From a checkpoint of a small image deblurring model: 3.07M parameters, 203450 training examples.
Rows from block 2 of a small image deblurring model, named by matrix and row number. Each number is 128 + 24 x the weight over its row's rms, rounded and kept within 0 to 255. All counts start at 0. Numbers have three digits each.
Before each channel's rows are labels from the 100 images, of 14976, where the channel reaches its highest value: "patch colour" is the nearest of a few named colours to the mean colour under the peak; "place" is the part of the image that holds the peak. Only what is clearly more common there than usual is listed. The data: photos with spoken descriptions (Open Images, Localized Narratives).
# conv: 3x3 conv (model.enc.1.0.conv.weight, 128x128x3x3, each kernel summed), inputs 32-63

patch colour: grey
place: top right; top centre
conv.73:105123110085123130123074087148136110096125139123151122077102169160152115152190142147140090108113

patch colour: pink
place: top left
conv.126:134125179109132106116074127134140125130130112104145104099139143153132124133145114095101121136118

patch colour: grey
place: top left; bottom left
conv.6:146123132137158138129146102155134131099138128130132145115179139105151160139118136110136170153087

patch colour: grey
place: bottom right
conv.125:175113163147165123120138127113133115115130160132113131146099183119152095123143099113127159129085

patch colour: white
place: middle right; bottom right
conv.52:095098121107112118140114107144128172100149095122126119132133134171110146132113148109121166178173

patch colour: pink
place: bottom left
conv.17:172165151135122130137146140120135132100146116109134054072133172149101145117108138094065143123136

patch colour: grey
place: bottom left; middle left
conv.57:113089145109128105119085138113098148183117145129156113122136129166128106128113111160189058133095

patch colour: grey
place: bottom right; top right
conv.70:138128109184185118133132139146136153099136091095093087090063131124091163133162105081107121114148

patch colour: grey
place: middle left
conv.9:142092165118122122092085150105119111142118129150178106126149090130117108131175077115137125112160

patch colour: grey
place: bottom left; top left
conv.26:124082094126117110122142144138142101136141131121166118152184106173106139145148123101124131127102

patch colour: pink
place: top right
conv.29:163138121118140132116143127113158137127161123127131079129106154099121132124145098098058130141132

patch colour: pink
place: top right
conv.23:121138137101113124105106124101147082117126150117126082089133149097101102106140102104103100099112

patch colour: grey
place: top left
conv.114:142135134156124121116162092112138131139156127123109132120190111170123152121151150090114203113083

patch colour: grey
place: top centre
conv.47:139125132153134127121180155099120146127130108126112127189133077105119156114063113121102163151152

patch colour: pink
place: middle left; top left
conv.67:101143112139130070136128103146114157155082099159095079115108104147097162139117161063138136137132

patch colour: grey; pink
place: bottom right; middle right
conv.108:136129141096112143125135152116153125090154175118142106112108163127133175130123126115094197151170

patch colour: grey
place: top centre; top right
conv.83:143079146126153083063160125147122157175142122153101118095164167163125129129128127091137137135139