A small image deblurring model, trained from scratch: 21100 steps.
Rows from block 4 of a small image deblurring model, named by matrix and row number. Each number is 50 + 10 x the weight over its row's rms, rounded and kept within 0 to 99. All counts start at 0.
After each channel's rows are labels from the 100 images, of 14976, where the channel reaches its highest value: "colour at peak" is the nearest of a few named colours to the mean colour under the peak. Only what is clearly more common there than usual is listed. The data: photos with spoken descriptions (Open Images, Localized Narratives). In brackets: how many of the 100, against the usual share in percent.
# conv: 3x3 conv (model.mid.0.conv.weight, 192x192x3x3, each kernel summed), inputs 0-95

conv.155:57 43 46 72 42 46 35 47 40 48 59 50 58 45 52 44 47 41 44 44 56 57 49 54 46 51 62 45 41 52 34 61 53 59 52 34 58 43 50 53 48 52 33 44 71 51 58 45 50 56 59 47 54 14 55 25 46 49 25 49 43 37 48 43 71 55 53 45 49 68 48 47 41 70 61 16 54 39 65 42 54 48 40 46 75 54 57 26 66 44 64 55 58 51 31 58
colour at peak: grey (60 vs 34.4)

conv.29:51 54 52 39 66 64 47 71 52 56 41 49 61 53 52 54 54 57 45 51 40 53 58 61 69 44 43 53 39 38 50 37 39 42 48 35 45 57 42 60 55 63 56 49 44 49 34 47 34 47 42 45 49 36 58 45 50 51 46 37 54 35 56 62 45 50 68 69 40 61 61 46 62 49 46 44 48 62 56 39 38 49 61 60 28 53 43 68 50 35 72 36 77 36 55 52
colour at peak: grey (70 vs 34.4)

conv.24:52 63 53 50 38 41 41 48 48 48 49 77 48 48 57 52 60 50 36 44 59 59 57 61 57 59 63 55 51 58 57 54 46 41 53 44 51 58 49 42 66 43 34 62 48 55 39 45 58 45 39 38 55 55 44 41 31 39 48 48 42 59 37 43 54 56 46 46 50 54 38 63 62 58 55 58 64 66 59 49 58 38 66 47 54 59 56 70 58 44 50 50 36 47 34 62
colour at peak: cyan (57 vs 1.1); white (27 vs 5.5)

conv.2:52 59 51 56 38 38 38 56 44 44 50 73 56 53 50 54 62 48 33 42 59 53 53 55 59 62 65 55 51 62 50 54 42 53 49 52 54 46 45 42 65 50 34 68 50 60 46 57 64 46 45 38 63 51 43 44 33 40 51 45 46 54 38 47 54 58 42 45 51 57 39 59 61 49 55 54 62 66 53 53 50 37 66 48 49 64 55 73 54 41 44 47 34 42 37 61
colour at peak: cyan (57 vs 1.1); white (27 vs 5.5)

conv.76:42 42 44 41 50 57 61 36 55 55 60 59 33 43 78 41 45 51 52 56 51 64 41 63 40 45 45 45 62 39 69 37 59 26 61 28 51 69 64 55 49 43 49 46 33 48 38 43 40 44 28 50 43 47 52 42 45 51 45 66 41 43 49 60 38 47 55 46 47 39 58 63 53 63 32 46 48 46 65 28 64 49 53 32 66 41 61 58 68 53 60 38 54 59 48 46
colour at peak: cyan (57 vs 1.1); white (27 vs 5.5)

conv.20:48 39 35 60 47 52 30 58 39 52 48 39 60 55 49 37 41 61 49 49 40 44 37 37 37 58 48 53 65 54 32 53 52 67 45 49 48 52 58 40 50 66 52 49 52 54 57 49 57 45 58 60 49 69 59 54 58 62 50 61 46 56 45 53 39 57 50 45 47 40 58 34 35 39 47 69 55 52 49 42 45 60 50 50 63 43 49 45 37 49 41 44 40 53 42 35
colour at peak: white (70 vs 5.5)

conv.67:35 59 46 41 53 51 66 47 59 47 35 47 47 54 66 65 51 42 59 51 53 43 37 44 69 61 37 65 24 52 60 43 42 51 42 46 59 69 47 58 40 45 50 41 55 56 44 44 49 57 54 53 41 34 30 56 34 51 51 38 47 36 45 62 59 42 51 72 52 25 38 65 50 36 49 39 53 47 41 30 44 54 46 53 37 46 59 47 54 53 59 52 54 38 44 53
colour at peak: grey (65 vs 34.4)

conv.53:57 52 40 38 51 47 62 43 50 63 72 44 54 38 72 46 44 45 35 43 52 70 26 76 49 47 58 47 38 42 55 47 51 56 68 40 59 52 38 46 44 55 57 60 40 54 35 51 35 38 51 50 55 41 38 39 43 60 50 70 42 46 51 43 53 60 41 38 49 29 59 50 56 47 42 28 45 28 45 56 44 55 45 35 60 33 32 18 47 62 43 49 53 54 36 40
colour at peak: grey (60 vs 34.4)

conv.144:43 45 43 72 47 35 56 50 33 50 49 46 47 23 56 40 46 65 35 43 49 62 54 47 60 36 49 46 55 44 55 46 50 44 46 45 43 55 39 61 60 65 66 61 61 45 49 53 44 45 40 49 50 37 56 38 40 56 68 45 62 48 74 52 50 42 58 50 55 47 56 56 61 63 52 42 56 32 53 61 52 37 49 63 63 39 54 38 46 46 61 39 37 49 51 38
colour at peak: grey (62 vs 34.4)

conv.137:55 60 52 50 36 46 41 49 47 52 48 77 50 49 57 51 60 49 37 43 57 57 54 61 56 60 62 57 51 58 55 56 45 42 52 42 47 60 52 39 66 40 34 63 51 57 40 48 59 45 44 37 57 57 43 41 34 36 51 52 43 56 35 44 53 52 46 48 49 54 37 63 66 63 53 61 61 66 58 48 63 37 65 44 58 60 56 69 58 44 53 49 37 46 36 65
colour at peak: cyan (57 vs 1.1); white (27 vs 5.5)

conv.82:50 54 54 49 40 45 46 50 49 50 54 74 47 48 68 48 59 51 36 47 59 61 53 63 52 57 59 52 54 53 62 50 48 34 53 36 54 59 58 44 64 44 37 60 43 56 41 51 51 45 33 40 55 54 46 39 32 37 49 57 39 56 39 50 49 55 44 46 51 52 45 66 61 59 47 56 58 57 65 41 65 37 68 41 60 55 59 69 67 41 48 47 39 49 36 57
colour at peak: cyan (57 vs 1.1); white (27 vs 5.5)

conv.38:33 42 52 66 37 40 53 44 41 51 51 47 54 30 54 41 45 56 39 59 60 25 43 63 46 60 59 62 45 46 41 63 31 46 63 50 44 68 47 63 52 62 58 54 55 45 37 51 39 46 43 57 59 29 67 60 35 64 56 66 44 43 67 53 65 54 53 55 46 36 49 53 49 46 56 39 48 34 52 49 34 56 78 54 62 47 30 51 46 44 58 44 48 54 54 40
colour at peak: grey (61 vs 34.4)

conv.151:56 59 52 55 39 38 33 57 41 43 50 70 60 55 48 55 65 49 33 42 59 52 53 51 60 62 66 56 48 63 45 56 40 54 48 53 57 45 44 41 65 52 35 69 54 56 49 57 63 46 49 36 64 54 40 46 35 42 50 46 47 56 38 45 59 59 39 47 51 61 40 54 62 49 60 56 60 66 53 52 51 38 65 51 46 62 54 70 53 39 42 52 35 44 35 62
colour at peak: cyan (57 vs 1.1); white (27 vs 5.5)

conv.57:58 54 55 59 36 38 30 59 35 45 48 67 59 53 44 53 64 49 32 40 56 50 57 50 55 59 64 56 46 64 44 55 43 53 46 56 54 43 45 41 63 53 34 63 52 55 51 57 67 45 58 39 60 55 42 48 38 42 50 49 47 55 34 42 57 63 42 49 49 64 42 49 61 45 56 57 64 66 53 52 47 39 68 51 40 66 46 69 48 38 42 50 35 39 34 66
colour at peak: cyan (54 vs 1.1); white (31 vs 5.5)

conv.135:54 61 55 57 37 37 33 59 40 43 49 71 59 53 45 54 65 50 34 42 58 51 54 52 58 61 63 55 47 63 45 55 40 54 48 56 55 43 43 43 64 53 34 66 54 56 47 56 65 45 50 37 62 54 42 47 34 39 51 46 46 57 40 44 58 58 43 48 49 61 40 56 62 48 58 57 61 67 53 53 50 39 66 50 44 66 49 70 52 38 41 49 34 42 34 63
colour at peak: cyan (57 vs 1.1); white (27 vs 5.5)

conv.92:56 50 44 44 46 67 42 47 50 55 57 49 37 45 51 41 47 56 43 47 54 54 48 59 47 44 50 49 70 34 43 46 45 29 52 37 34 47 44 63 58 53 58 51 52 48 37 52 45 53 62 71 40 24 58 54 34 53 48 57 39 41 56 54 33 38 56 63 45 66 78 39 64 59 37 25 52 49 51 39 52 55 69 46 66 42 39 40 53 51 57 52 50 41 26 49
colour at peak: grey (70 vs 34.4)

conv.117:56 59 55 57 37 38 32 59 39 43 49 72 59 55 46 54 65 49 35 41 57 51 54 52 59 61 64 56 47 63 45 54 41 55 48 55 55 43 44 42 64 54 35 68 54 56 49 56 65 46 52 36 62 54 42 47 35 39 51 47 46 56 40 45 59 59 42 47 51 61 40 53 63 48 58 57 61 65 53 52 49 39 66 51 44 65 50 69 53 39 41 49 34 42 34 63
colour at peak: cyan (57 vs 1.1); white (27 vs 5.5)

conv.34:51 39 38 40 50 64 47 59 57 69 48 42 49 38 62 45 33 46 53 57 47 67 55 56 54 41 43 39 62 35 51 38 55 36 52 26 39 59 65 58 51 58 58 39 38 47 43 41 44 38 43 54 49 37 64 57 55 60 52 60 40 34 55 68 31 54 75 52 41 42 68 51 44 42 38 43 46 46 55 36 66 54 50 32 52 53 50 53 53 44 65 33 61 52 68 36
colour at peak: grey (64 vs 34.4)

conv.39:52 54 53 51 41 45 47 50 49 47 50 73 44 51 65 48 61 50 36 46 59 65 48 60 51 58 62 53 57 51 62 51 48 34 54 38 55 56 54 44 64 47 36 62 44 57 40 50 50 46 32 37 58 53 43 39 33 41 48 56 39 56 35 47 54 58 44 47 53 53 44 61 61 60 50 54 56 62 64 41 58 41 67 42 57 54 59 69 64 45 47 47 39 47 33 61
colour at peak: cyan (57 vs 1.1); white (27 vs 5.5)

conv.187:41 45 39 68 51 36 60 51 56 74 55 44 57 39 45 51 41 56 53 62 52 51 49 53 50 46 51 52 48 54 58 48 40 48 66 77 47 48 77 57 43 47 52 47 57 33 48 49 60 64 65 40 58 33 49 57 70 75 38 41 61 41 54 49 57 51 45 51 47 60 37 54 29 41 55 36 36 54 37 65 41 52 39 63 71 44 34 48 53 50 40 52 43 54 62 57
colour at peak: grey (66 vs 34.4)

conv.102:56 59 55 57 37 38 31 59 39 43 49 70 59 54 44 54 65 49 34 41 57 50 55 51 58 60 63 57 45 64 44 54 40 55 47 56 54 43 44 42 64 54 34 67 53 57 48 57 66 45 52 35 63 55 41 48 36 39 51 47 46 56 39 44 58 60 42 47 51 61 40 54 62 47 57 57 61 66 51 52 49 39 66 51 43 65 50 70 51 38 41 49 34 43 33 63
colour at peak: cyan (57 vs 1.1); white (27 vs 5.5)

conv.158:53 60 53 56 38 38 36 56 44 44 51 74 57 54 50 56 63 48 34 43 58 51 52 55 60 61 65 56 52 64 50 55 42 53 49 52 52 45 46 42 65 50 35 70 52 58 46 57 64 47 47 37 63 51 43 42 34 40 49 45 47 55 39 47 55 57 40 45 52 57 38 58 63 49 57 54 62 66 54 52 50 38 64 50 50 64 56 72 55 40 44 48 34 41 38 62
colour at peak: cyan (56 vs 1.1); white (27 vs 5.5)

conv.18:57 57 55 59 36 37 30 59 37 43 49 71 61 54 44 54 65 49 34 40 57 50 55 50 58 60 64 57 46 63 43 53 42 56 46 56 55 43 44 41 63 56 33 66 54 55 49 57 66 45 55 36 63 55 41 47 37 40 50 48 46 55 38 43 57 60 43 47 51 62 40 51 62 46 58 57 62 66 51 52 48 40 65 52 42 65 49 69 50 38 41 49 34 43 33 63
colour at peak: cyan (56 vs 1.1); white (29 vs 5.5)

conv.52:48 53 45 48 51 41 50 47 50 55 39 54 47 52 42 44 52 52 57 42 63 51 53 47 36 52 51 46 31 57 46 67 45 52 45 47 49 46 46 47 53 72 49 47 57 48 49 46 61 52 32 49 56 20 50 47 50 47 45 42 44 42 60 61 76 54 63 52 35 53 48 49 57 56 67 32 56 48 57 60 56 43 45 51 41 53 57 49 67 55 46 45 50 47 45 46
colour at peak: grey (65 vs 34.4)

conv.32:56 60 53 56 38 38 34 58 41 43 50 70 61 55 46 55 65 50 34 42 59 52 54 51 59 62 65 56 47 62 44 55 39 54 48 54 58 44 43 40 65 53 35 70 55 55 49 57 64 45 49 37 64 54 39 47 35 41 51 46 47 56 39 45 60 59 40 47 50 62 40 53 61 49 60 57 61 65 53 53 51 38 65 52 46 62 53 70 52 38 42 52 35 42 36 61
colour at peak: cyan (57 vs 1.1); white (27 vs 5.5)

conv.70:44 37 43 40 48 62 62 45 57 58 54 42 34 39 64 36 42 59 57 60 50 57 49 60 46 43 40 47 74 43 71 38 69 36 53 27 42 65 51 55 39 49 52 41 41 49 46 49 44 40 50 65 39 35 58 47 59 68 43 61 47 35 54 66 20 47 68 53 49 39 65 43 49 45 38 36 44 42 47 40 47 56 41 37 47 43 52 46 50 55 69 37 64 53 59 41
colour at peak: white (73 vs 5.5)

conv.54:35 58 56 52 50 57 46 35 55 36 55 50 34 61 72 45 49 49 51 36 58 37 25 48 51 47 40 65 52 55 36 47 53 57 51 44 47 49 49 57 55 43 51 52 62 60 53 39 38 44 38 69 43 54 46 49 36 38 48 83 56 50 48 66 38 35 54 46 50 55 49 66 49 54 45 52 57 46 46 37 42 59 70 46 52 45 31 41 54 52 55 57 52 38 67 39
colour at peak: grey (61 vs 34.4)

conv.161:58 57 56 59 36 37 29 60 37 43 49 70 61 54 44 54 65 50 34 39 58 50 55 49 58 61 63 58 46 63 42 54 42 56 46 56 56 43 44 41 63 56 34 66 54 55 50 57 66 44 55 36 62 55 41 47 37 41 51 48 46 55 37 43 58 61 43 47 50 62 41 51 61 46 58 57 62 65 50 52 49 40 65 51 41 65 48 69 50 39 41 49 34 41 33 64
colour at peak: cyan (56 vs 1.1); white (29 vs 5.5)

conv.89:57 55 55 60 35 38 30 60 37 43 49 70 60 54 45 54 65 51 32 40 57 51 54 49 57 59 63 57 46 63 43 53 41 54 45 56 55 44 43 41 64 55 33 65 53 57 49 56 64 44 55 36 62 55 42 48 38 40 50 48 46 56 36 43 57 61 43 47 50 61 41 51 62 46 56 58 61 66 51 51 47 38 66 51 41 64 49 68 49 38 40 48 35 42 33 64
colour at peak: cyan (56 vs 1.1); white (28 vs 5.5)

conv.167:48 58 45 54 38 42 47 47 46 50 53 73 49 48 44 44 66 52 36 40 58 61 55 59 52 54 61 53 54 57 57 54 46 39 55 41 60 49 49 43 65 50 32 55 44 56 38 51 55 51 33 41 50 56 42 46 27 38 51 36 40 51 38 47 45 56 46 46 50 47 41 60 59 59 69 61 60 67 63 53 60 34 60 41 50 60 48 61 59 49 46 48 43 47 28 60
colour at peak: cyan (57 vs 1.1); white (27 vs 5.5)

conv.143:45 61 49 58 52 56 44 44 39 44 48 50 39 44 73 52 50 50 48 76 42 71 38 50 57 49 49 54 68 47 56 35 60 66 42 50 43 58 41 31 51 37 46 42 57 53 57 35 64 39 48 57 42 72 51 48 51 67 49 45 42 53 50 46 19 40 59 42 61 62 62 52 50 41 33 77 50 46 54 42 33 47 46 46 56 54 77 69 55 47 54 36 44 57 49 48
colour at peak: white (80 vs 5.5)

conv.9:59 47 43 62 49 47 48 53 54 47 37 55 45 59 41 43 60 27 71 41 59 53 55 53 49 47 62 46 38 35 46 52 54 38 65 55 52 37 48 57 49 39 54 54 42 43 39 54 59 61 62 49 47 06 45 57 51 58 42 54 52 46 60 38 66 54 44 61 45 60 46 42 43 53 68 06 60 61 48 61 57 59 65 73 32 31 37 27 59 53 58 49 58 60 53 51
colour at peak: grey (63 vs 34.4)

conv.180:54 61 53 51 35 45 40 49 45 48 49 74 51 48 60 48 58 49 34 44 59 62 56 61 55 60 63 53 52 57 57 56 44 42 53 42 53 57 53 40 65 45 37 63 45 53 38 48 55 45 41 38 58 57 42 42 32 42 44 50 42 61 37 46 51 56 43 45 51 54 36 60 62 56 55 60 59 66 60 43 59 38 64 47 55 60 59 71 58 42 49 53 38 45 34 62
colour at peak: cyan (57 vs 1.1); white (27 vs 5.5)

conv.46:57 57 55 59 36 39 29 60 37 43 49 69 61 54 43 54 64 49 33 39 57 50 55 49 58 60 63 58 45 63 43 54 41 55 46 56 55 43 44 41 63 56 34 66 53 56 49 57 66 44 54 36 62 55 41 47 37 41 50 49 46 55 37 43 58 61 43 48 50 61 41 51 61 46 57 58 63 66 51 52 48 39 66 51 41 65 48 69 50 38 41 49 35 41 34 64
colour at peak: cyan (56 vs 1.1); white (28 vs 5.5)

conv.159:48 41 43 41 54 63 64 40 58 57 58 40 33 42 69 39 39 47 59 60 45 61 43 58 41 44 37 49 68 38 68 40 69 35 55 31 44 64 54 59 43 47 57 38 38 50 49 44 38 43 41 63 40 35 55 49 59 61 47 63 41 41 57 63 28 46 63 46 50 38 65 53 43 45 31 37 42 40 51 37 56 59 44 38 58 41 55 44 51 58 63 38 61 60 59 40
colour at peak: white (80 vs 5.5)

conv.62:58 51 49 65 60 43 55 51 57 46 63 36 56 43 46 39 51 57 42 47 37 51 46 57 43 39 30 61 44 41 53 48 60 44 73 46 47 44 54 33 55 46 52 50 41 59 47 44 48 44 60 57 49 33 56 61 50 61 44 84 49 48 63 45 53 51 53 42 46 54 54 58 41 53 58 38 33 47 67 60 49 72 67 46 60 31 27 50 54 46 46 43 47 47 59 20
colour at peak: grey (65 vs 34.4)

conv.96:55 60 55 57 37 37 32 58 41 43 50 72 59 54 45 54 65 48 34 42 58 51 53 52 58 59 64 55 46 62 44 53 40 54 47 55 55 43 43 42 64 53 34 66 54 56 49 56 64 46 50 36 63 55 41 47 34 39 51 48 46 56 39 44 58 59 42 47 51 61 39 55 61 47 58 58 61 66 53 52 50 38 66 51 44 66 50 70 52 39 40 48 34 43 34 63
colour at peak: cyan (57 vs 1.1); white (27 vs 5.5)

conv.140:53 57 46 51 37 46 45 48 47 51 48 70 46 47 61 52 56 51 34 45 58 64 53 61 53 60 61 52 53 54 60 51 47 36 52 40 56 59 51 44 67 45 35 58 45 56 37 47 54 44 37 38 56 55 43 42 31 43 47 51 40 57 35 44 52 56 48 46 46 53 43 59 61 58 49 57 61 67 62 42 61 37 67 46 55 60 57 71 59 45 51 49 35 44 35 61
colour at peak: cyan (57 vs 1.1); white (27 vs 5.5)

conv.60:36 48 56 51 56 41 59 49 56 46 55 46 67 41 36 63 36 58 47 59 39 40 53 54 44 47 31 70 37 62 39 60 59 44 70 42 42 59 63 56 62 51 54 42 57 56 62 44 52 56 46 64 41 45 63 61 41 42 38 65 45 42 45 61 71 53 50 55 54 41 44 67 45 50 54 52 34 50 63 45 51 66 69 38 74 52 40 67 43 42 60 51 49 22 58 31
colour at peak: grey (62 vs 34.4)

conv.47:45 45 41 43 58 63 69 36 56 52 49 38 32 40 65 41 40 53 59 63 43 57 46 60 37 42 40 51 73 42 70 38 71 33 55 34 42 67 52 55 40 44 58 38 40 47 41 51 34 49 47 66 42 38 60 51 61 59 46 58 42 40 57 61 28 43 64 53 45 37 61 52 45 47 39 38 42 40 53 40 47 60 44 44 55 36 56 45 51 62 59 36 60 52 56 38
colour at peak: white (63 vs 5.5)

conv.17:57 56 63 46 48 53 36 63 61 39 66 62 49 65 54 48 43 48 54 43 50 53 48 59 41 59 50 58 44 54 27 60 54 50 35 40 49 34 49 50 54 24 48 51 49 47 43 57 58 60 64 48 53 27 64 29 50 53 34 36 36 47 34 37 62 65 39 45 38 65 61 38 41 55 37 37 36 49 45 35 49 36 35 40 65 64 71 57 45 52 51 56 58 55 36 55
colour at peak: grey (60 vs 34.4)

conv.48:57 58 56 59 36 37 30 59 39 43 49 70 59 54 45 55 65 51 34 41 58 50 54 51 59 61 63 57 47 64 44 53 41 54 47 56 55 44 44 42 64 55 34 66 53 57 48 57 65 44 53 35 62 54 43 47 37 40 51 48 45 56 38 43 58 60 43 48 50 61 41 53 63 47 56 57 62 67 52 52 49 39 66 50 41 66 48 69 51 39 41 47 34 41 33 64
colour at peak: cyan (57 vs 1.1); white (27 vs 5.5)

conv.162:52 47 57 41 43 51 45 37 60 55 54 45 30 56 28 62 51 67 58 55 47 50 67 58 32 46 58 54 66 45 38 56 51 33 54 63 48 44 49 67 55 40 48 55 60 34 37 39 50 69 59 56 35 55 53 50 56 70 29 57 55 63 54 46 48 54 45 56 41 36 58 34 63 45 26 44 49 60 26 60 56 51 60 59 41 63 56 51 49 38 58 50 48 55 53 39
colour at peak: grey (67 vs 34.4)

conv.104:56 56 55 59 36 38 30 60 38 43 49 70 60 54 45 54 65 50 33 40 57 51 55 49 58 60 63 56 46 63 43 54 41 55 46 56 56 44 43 41 63 55 33 66 53 56 49 56 65 44 54 36 62 55 42 47 37 41 50 49 46 56 37 43 58 61 42 48 50 61 41 51 62 46 56 58 62 66 51 52 49 39 66 51 41 65 47 68 49 38 41 49 35 42 34 64
colour at peak: cyan (56 vs 1.1); white (28 vs 5.5)

conv.175:56 58 49 46 38 52 41 43 43 49 46 68 46 44 67 48 49 51 43 51 63 64 50 57 50 60 58 54 66 48 61 53 48 37 59 28 52 60 51 38 65 41 46 63 46 56 32 48 52 37 38 46 60 55 46 47 31 55 46 52 34 51 38 48 47 60 49 52 44 60 55 52 58 60 45 54 57 57 59 40 61 42 60 40 55 57 74 73 69 42 58 53 41 50 38 54
colour at peak: cyan (57 vs 1.1); white (26 vs 5.5)

conv.105:48 41 42 44 59 59 61 36 63 54 63 38 33 37 66 36 40 54 56 63 40 55 43 63 46 45 38 45 74 43 66 36 71 33 55 33 39 65 56 63 43 45 60 40 44 49 46 45 39 52 44 63 46 28 61 51 61 58 42 58 50 33 59 58 26 46 60 45 52 38 60 51 41 46 39 30 43 36 52 41 57 57 38 39 57 37 52 43 54 58 61 37 57 61 56 40
colour at peak: white (40 vs 5.5); cyan (33 vs 1.1)

conv.74:36 51 44 61 55 38 61 41 48 51 57 48 53 29 61 46 48 55 41 48 52 48 45 46 59 48 34 59 64 50 59 42 45 56 73 53 50 63 49 52 50 63 58 53 49 53 53 41 52 31 35 50 55 53 46 70 46 62 63 76 58 33 64 58 34 48 61 43 56 41 38 70 43 45 55 56 58 47 49 60 39 60 67 52 59 37 20 53 55 42 51 39 33 38 66 37
colour at peak: grey (62 vs 34.4)

conv.69:57 40 65 62 36 39 60 49 56 72 55 42 63 40 42 50 39 63 45 45 54 52 55 52 42 35 60 47 40 46 44 49 42 25 40 46 53 56 64 50 51 51 57 54 43 36 46 41 50 48 38 36 48 30 56 53 47 50 55 59 56 52 58 54 67 53 68 39 44 56 47 51 51 58 63 21 23 47 65 47 38 48 62 42 60 79 43 30 54 41 51 45 53 50 56 48
colour at peak: grey (61 vs 34.4)

conv.149:41 52 54 51 57 57 28 49 69 45 62 56 59 54 46 52 45 51 53 56 49 60 35 58 49 45 44 59 55 52 36 41 54 38 55 50 28 43 37 63 53 24 47 56 53 66 34 52 48 55 32 47 57 43 77 36 39 66 52 43 42 37 70 46 36 64 32 27 53 55 47 56 29 47 34 43 56 53 44 55 45 38 45 52 56 66 50 51 44 55 54 62 55 50 56 52
colour at peak: grey (61 vs 34.4)

conv.109:62 49 37 39 61 63 60 37 58 46 62 53 41 72 65 32 57 47 46 30 53 66 42 51 54 46 36 47 47 41 62 49 64 48 49 35 54 46 43 49 57 67 40 50 54 53 52 42 51 33 35 46 45 46 16 57 45 41 52 75 43 49 38 69 45 45 57 62 44 42 59 53 59 56 49 44 69 59 57 46 64 54 55 45 65 39 42 40 46 54 54 49 56 54 50 54
colour at peak: grey (67 vs 34.4)

conv.71:64 49 64 47 64 56 58 52 54 41 46 37 53 45 65 62 42 63 44 44 47 56 38 55 56 34 35 55 54 45 39 38 43 38 47 53 59 57 53 59 52 60 70 49 51 49 31 46 51 47 50 44 45 04 44 63 47 45 57 62 61 49 44 59 42 50 53 64 46 51 46 49 60 57 36 13 37 43 60 45 52 45 50 57 41 42 44 48 60 52 49 42 49 51 58 48
colour at peak: grey (72 vs 34.4)

conv.45:45 65 52 64 56 42 49 55 37 47 43 53 39 34 44 54 44 75 45 67 38 59 53 43 43 53 49 60 51 60 45 58 46 56 42 59 51 61 43 55 55 56 58 60 66 47 50 50 66 70 50 56 37 49 73 39 63 90 47 36 65 48 72 40 53 50 51 49 40 65 57 43 66 50 39 52 48 42 52 55 43 40 41 59 52 70 61 51 53 58 45 50 49 54 49 39
colour at peak: white (57 vs 5.5)

conv.42:54 58 50 57 38 39 37 58 44 44 50 72 55 54 50 55 63 49 32 43 59 52 52 54 59 62 65 56 51 63 49 53 40 53 47 53 54 46 46 42 65 53 34 68 51 59 45 57 63 45 46 37 63 51 43 44 34 39 50 46 45 54 38 47 54 57 42 46 50 56 40 59 63 48 56 53 60 66 53 51 51 37 65 48 49 63 55 72 56 41 43 47 34 42 36 61
colour at peak: cyan (56 vs 1.1); white (28 vs 5.5)

conv.4:52 59 46 54 38 45 41 57 37 46 50 68 49 45 54 52 56 54 29 49 66 62 53 57 55 62 60 46 54 60 52 54 39 48 48 46 56 53 48 43 67 47 40 69 47 55 42 53 57 44 42 39 64 54 44 49 34 52 44 44 46 54 39 49 48 57 42 48 45 65 43 56 63 56 53 57 61 64 56 43 54 37 65 49 48 61 60 75 59 41 47 52 34 44 37 57
colour at peak: cyan (57 vs 1.1); white (27 vs 5.5)

conv.11:56 50 56 47 49 44 61 49 38 42 51 46 59 50 57 57 55 57 53 53 47 41 37 39 66 47 40 73 32 47 31 35 43 50 67 74 93 62 55 49 58 59 41 47 63 52 52 40 45 46 46 52 51 42 40 46 47 56 59 47 52 37 52 39 58 45 39 53 50 67 46 56 43 71 31 42 34 47 48 51 50 50 52 47 70 64 52 51 48 55 38 55 47 38 52 50
colour at peak: grey (64 vs 34.4)

conv.166:62 57 43 55 43 75 43 54 36 52 43 54 55 45 52 27 49 63 57 56 29 53 60 55 45 59 45 39 47 37 33 53 49 31 51 52 50 48 60 49 50 60 40 47 60 44 54 60 53 48 51 57 52 51 72 47 63 40 50 34 60 47 57 44 49 50 58 55 44 63 72 34 48 61 37 46 47 58 71 40 58 57 60 47 59 55 67 41 58 56 43 49 58 53 44 52
colour at peak: grey (68 vs 34.4)

conv.186:51 56 54 49 43 50 50 43 53 51 53 72 46 50 67 46 59 48 41 42 55 64 47 64 49 56 57 53 58 55 62 49 54 33 54 35 54 62 59 46 64 43 33 55 44 57 40 41 54 43 33 38 52 54 42 41 32 42 50 56 39 56 36 45 46 55 48 45 47 50 42 62 63 67 52 57 59 64 65 40 64 37 63 43 61 57 56 73 63 48 55 43 42 50 36 63
colour at peak: cyan (57 vs 1.1); white (27 vs 5.5)

conv.172:52 64 51 51 45 43 39 46 63 36 78 47 33 46 48 36 53 48 59 57 43 62 38 52 45 43 65 32 54 38 43 49 45 59 60 44 42 30 42 36 45 55 53 36 38 47 25 49 51 65 45 35 42 35 65 42 53 50 61 53 45 44 58 42 44 42 56 35 50 47 69 51 57 41 52 36 53 51 87 39 52 59 57 38 52 43 32 45 50 51 36 47 35 70 30 37
colour at peak: grey (66 vs 34.4)

conv.95:55 61 49 55 38 44 41 57 45 45 48 72 51 49 51 54 60 47 31 45 59 58 53 54 58 62 65 53 52 59 51 54 39 51 50 53 56 50 47 42 66 46 35 67 45 61 39 53 58 43 44 38 62 53 43 45 32 45 47 47 44 54 39 43 52 58 43 49 47 54 38 57 59 49 55 58 60 69 55 50 54 36 66 46 49 63 55 74 56 40 47 49 38 44 35 62
colour at peak: cyan (57 vs 1.1); white (27 vs 5.5)

conv.97:54 46 52 54 55 33 53 46 46 56 59 40 61 58 49 43 52 50 62 58 57 51 35 36 61 47 59 51 68 50 47 34 53 65 70 65 61 52 50 38 42 66 47 55 60 50 52 45 61 30 46 40 57 45 39 60 52 56 69 53 53 41 44 40 33 46 50 36 57 54 55 57 48 43 54 46 48 55 58 60 46 52 34 44 45 53 50 65 54 46 44 38 43 61 48 56
colour at peak: white (57 vs 5.5); black (33 vs 13.3)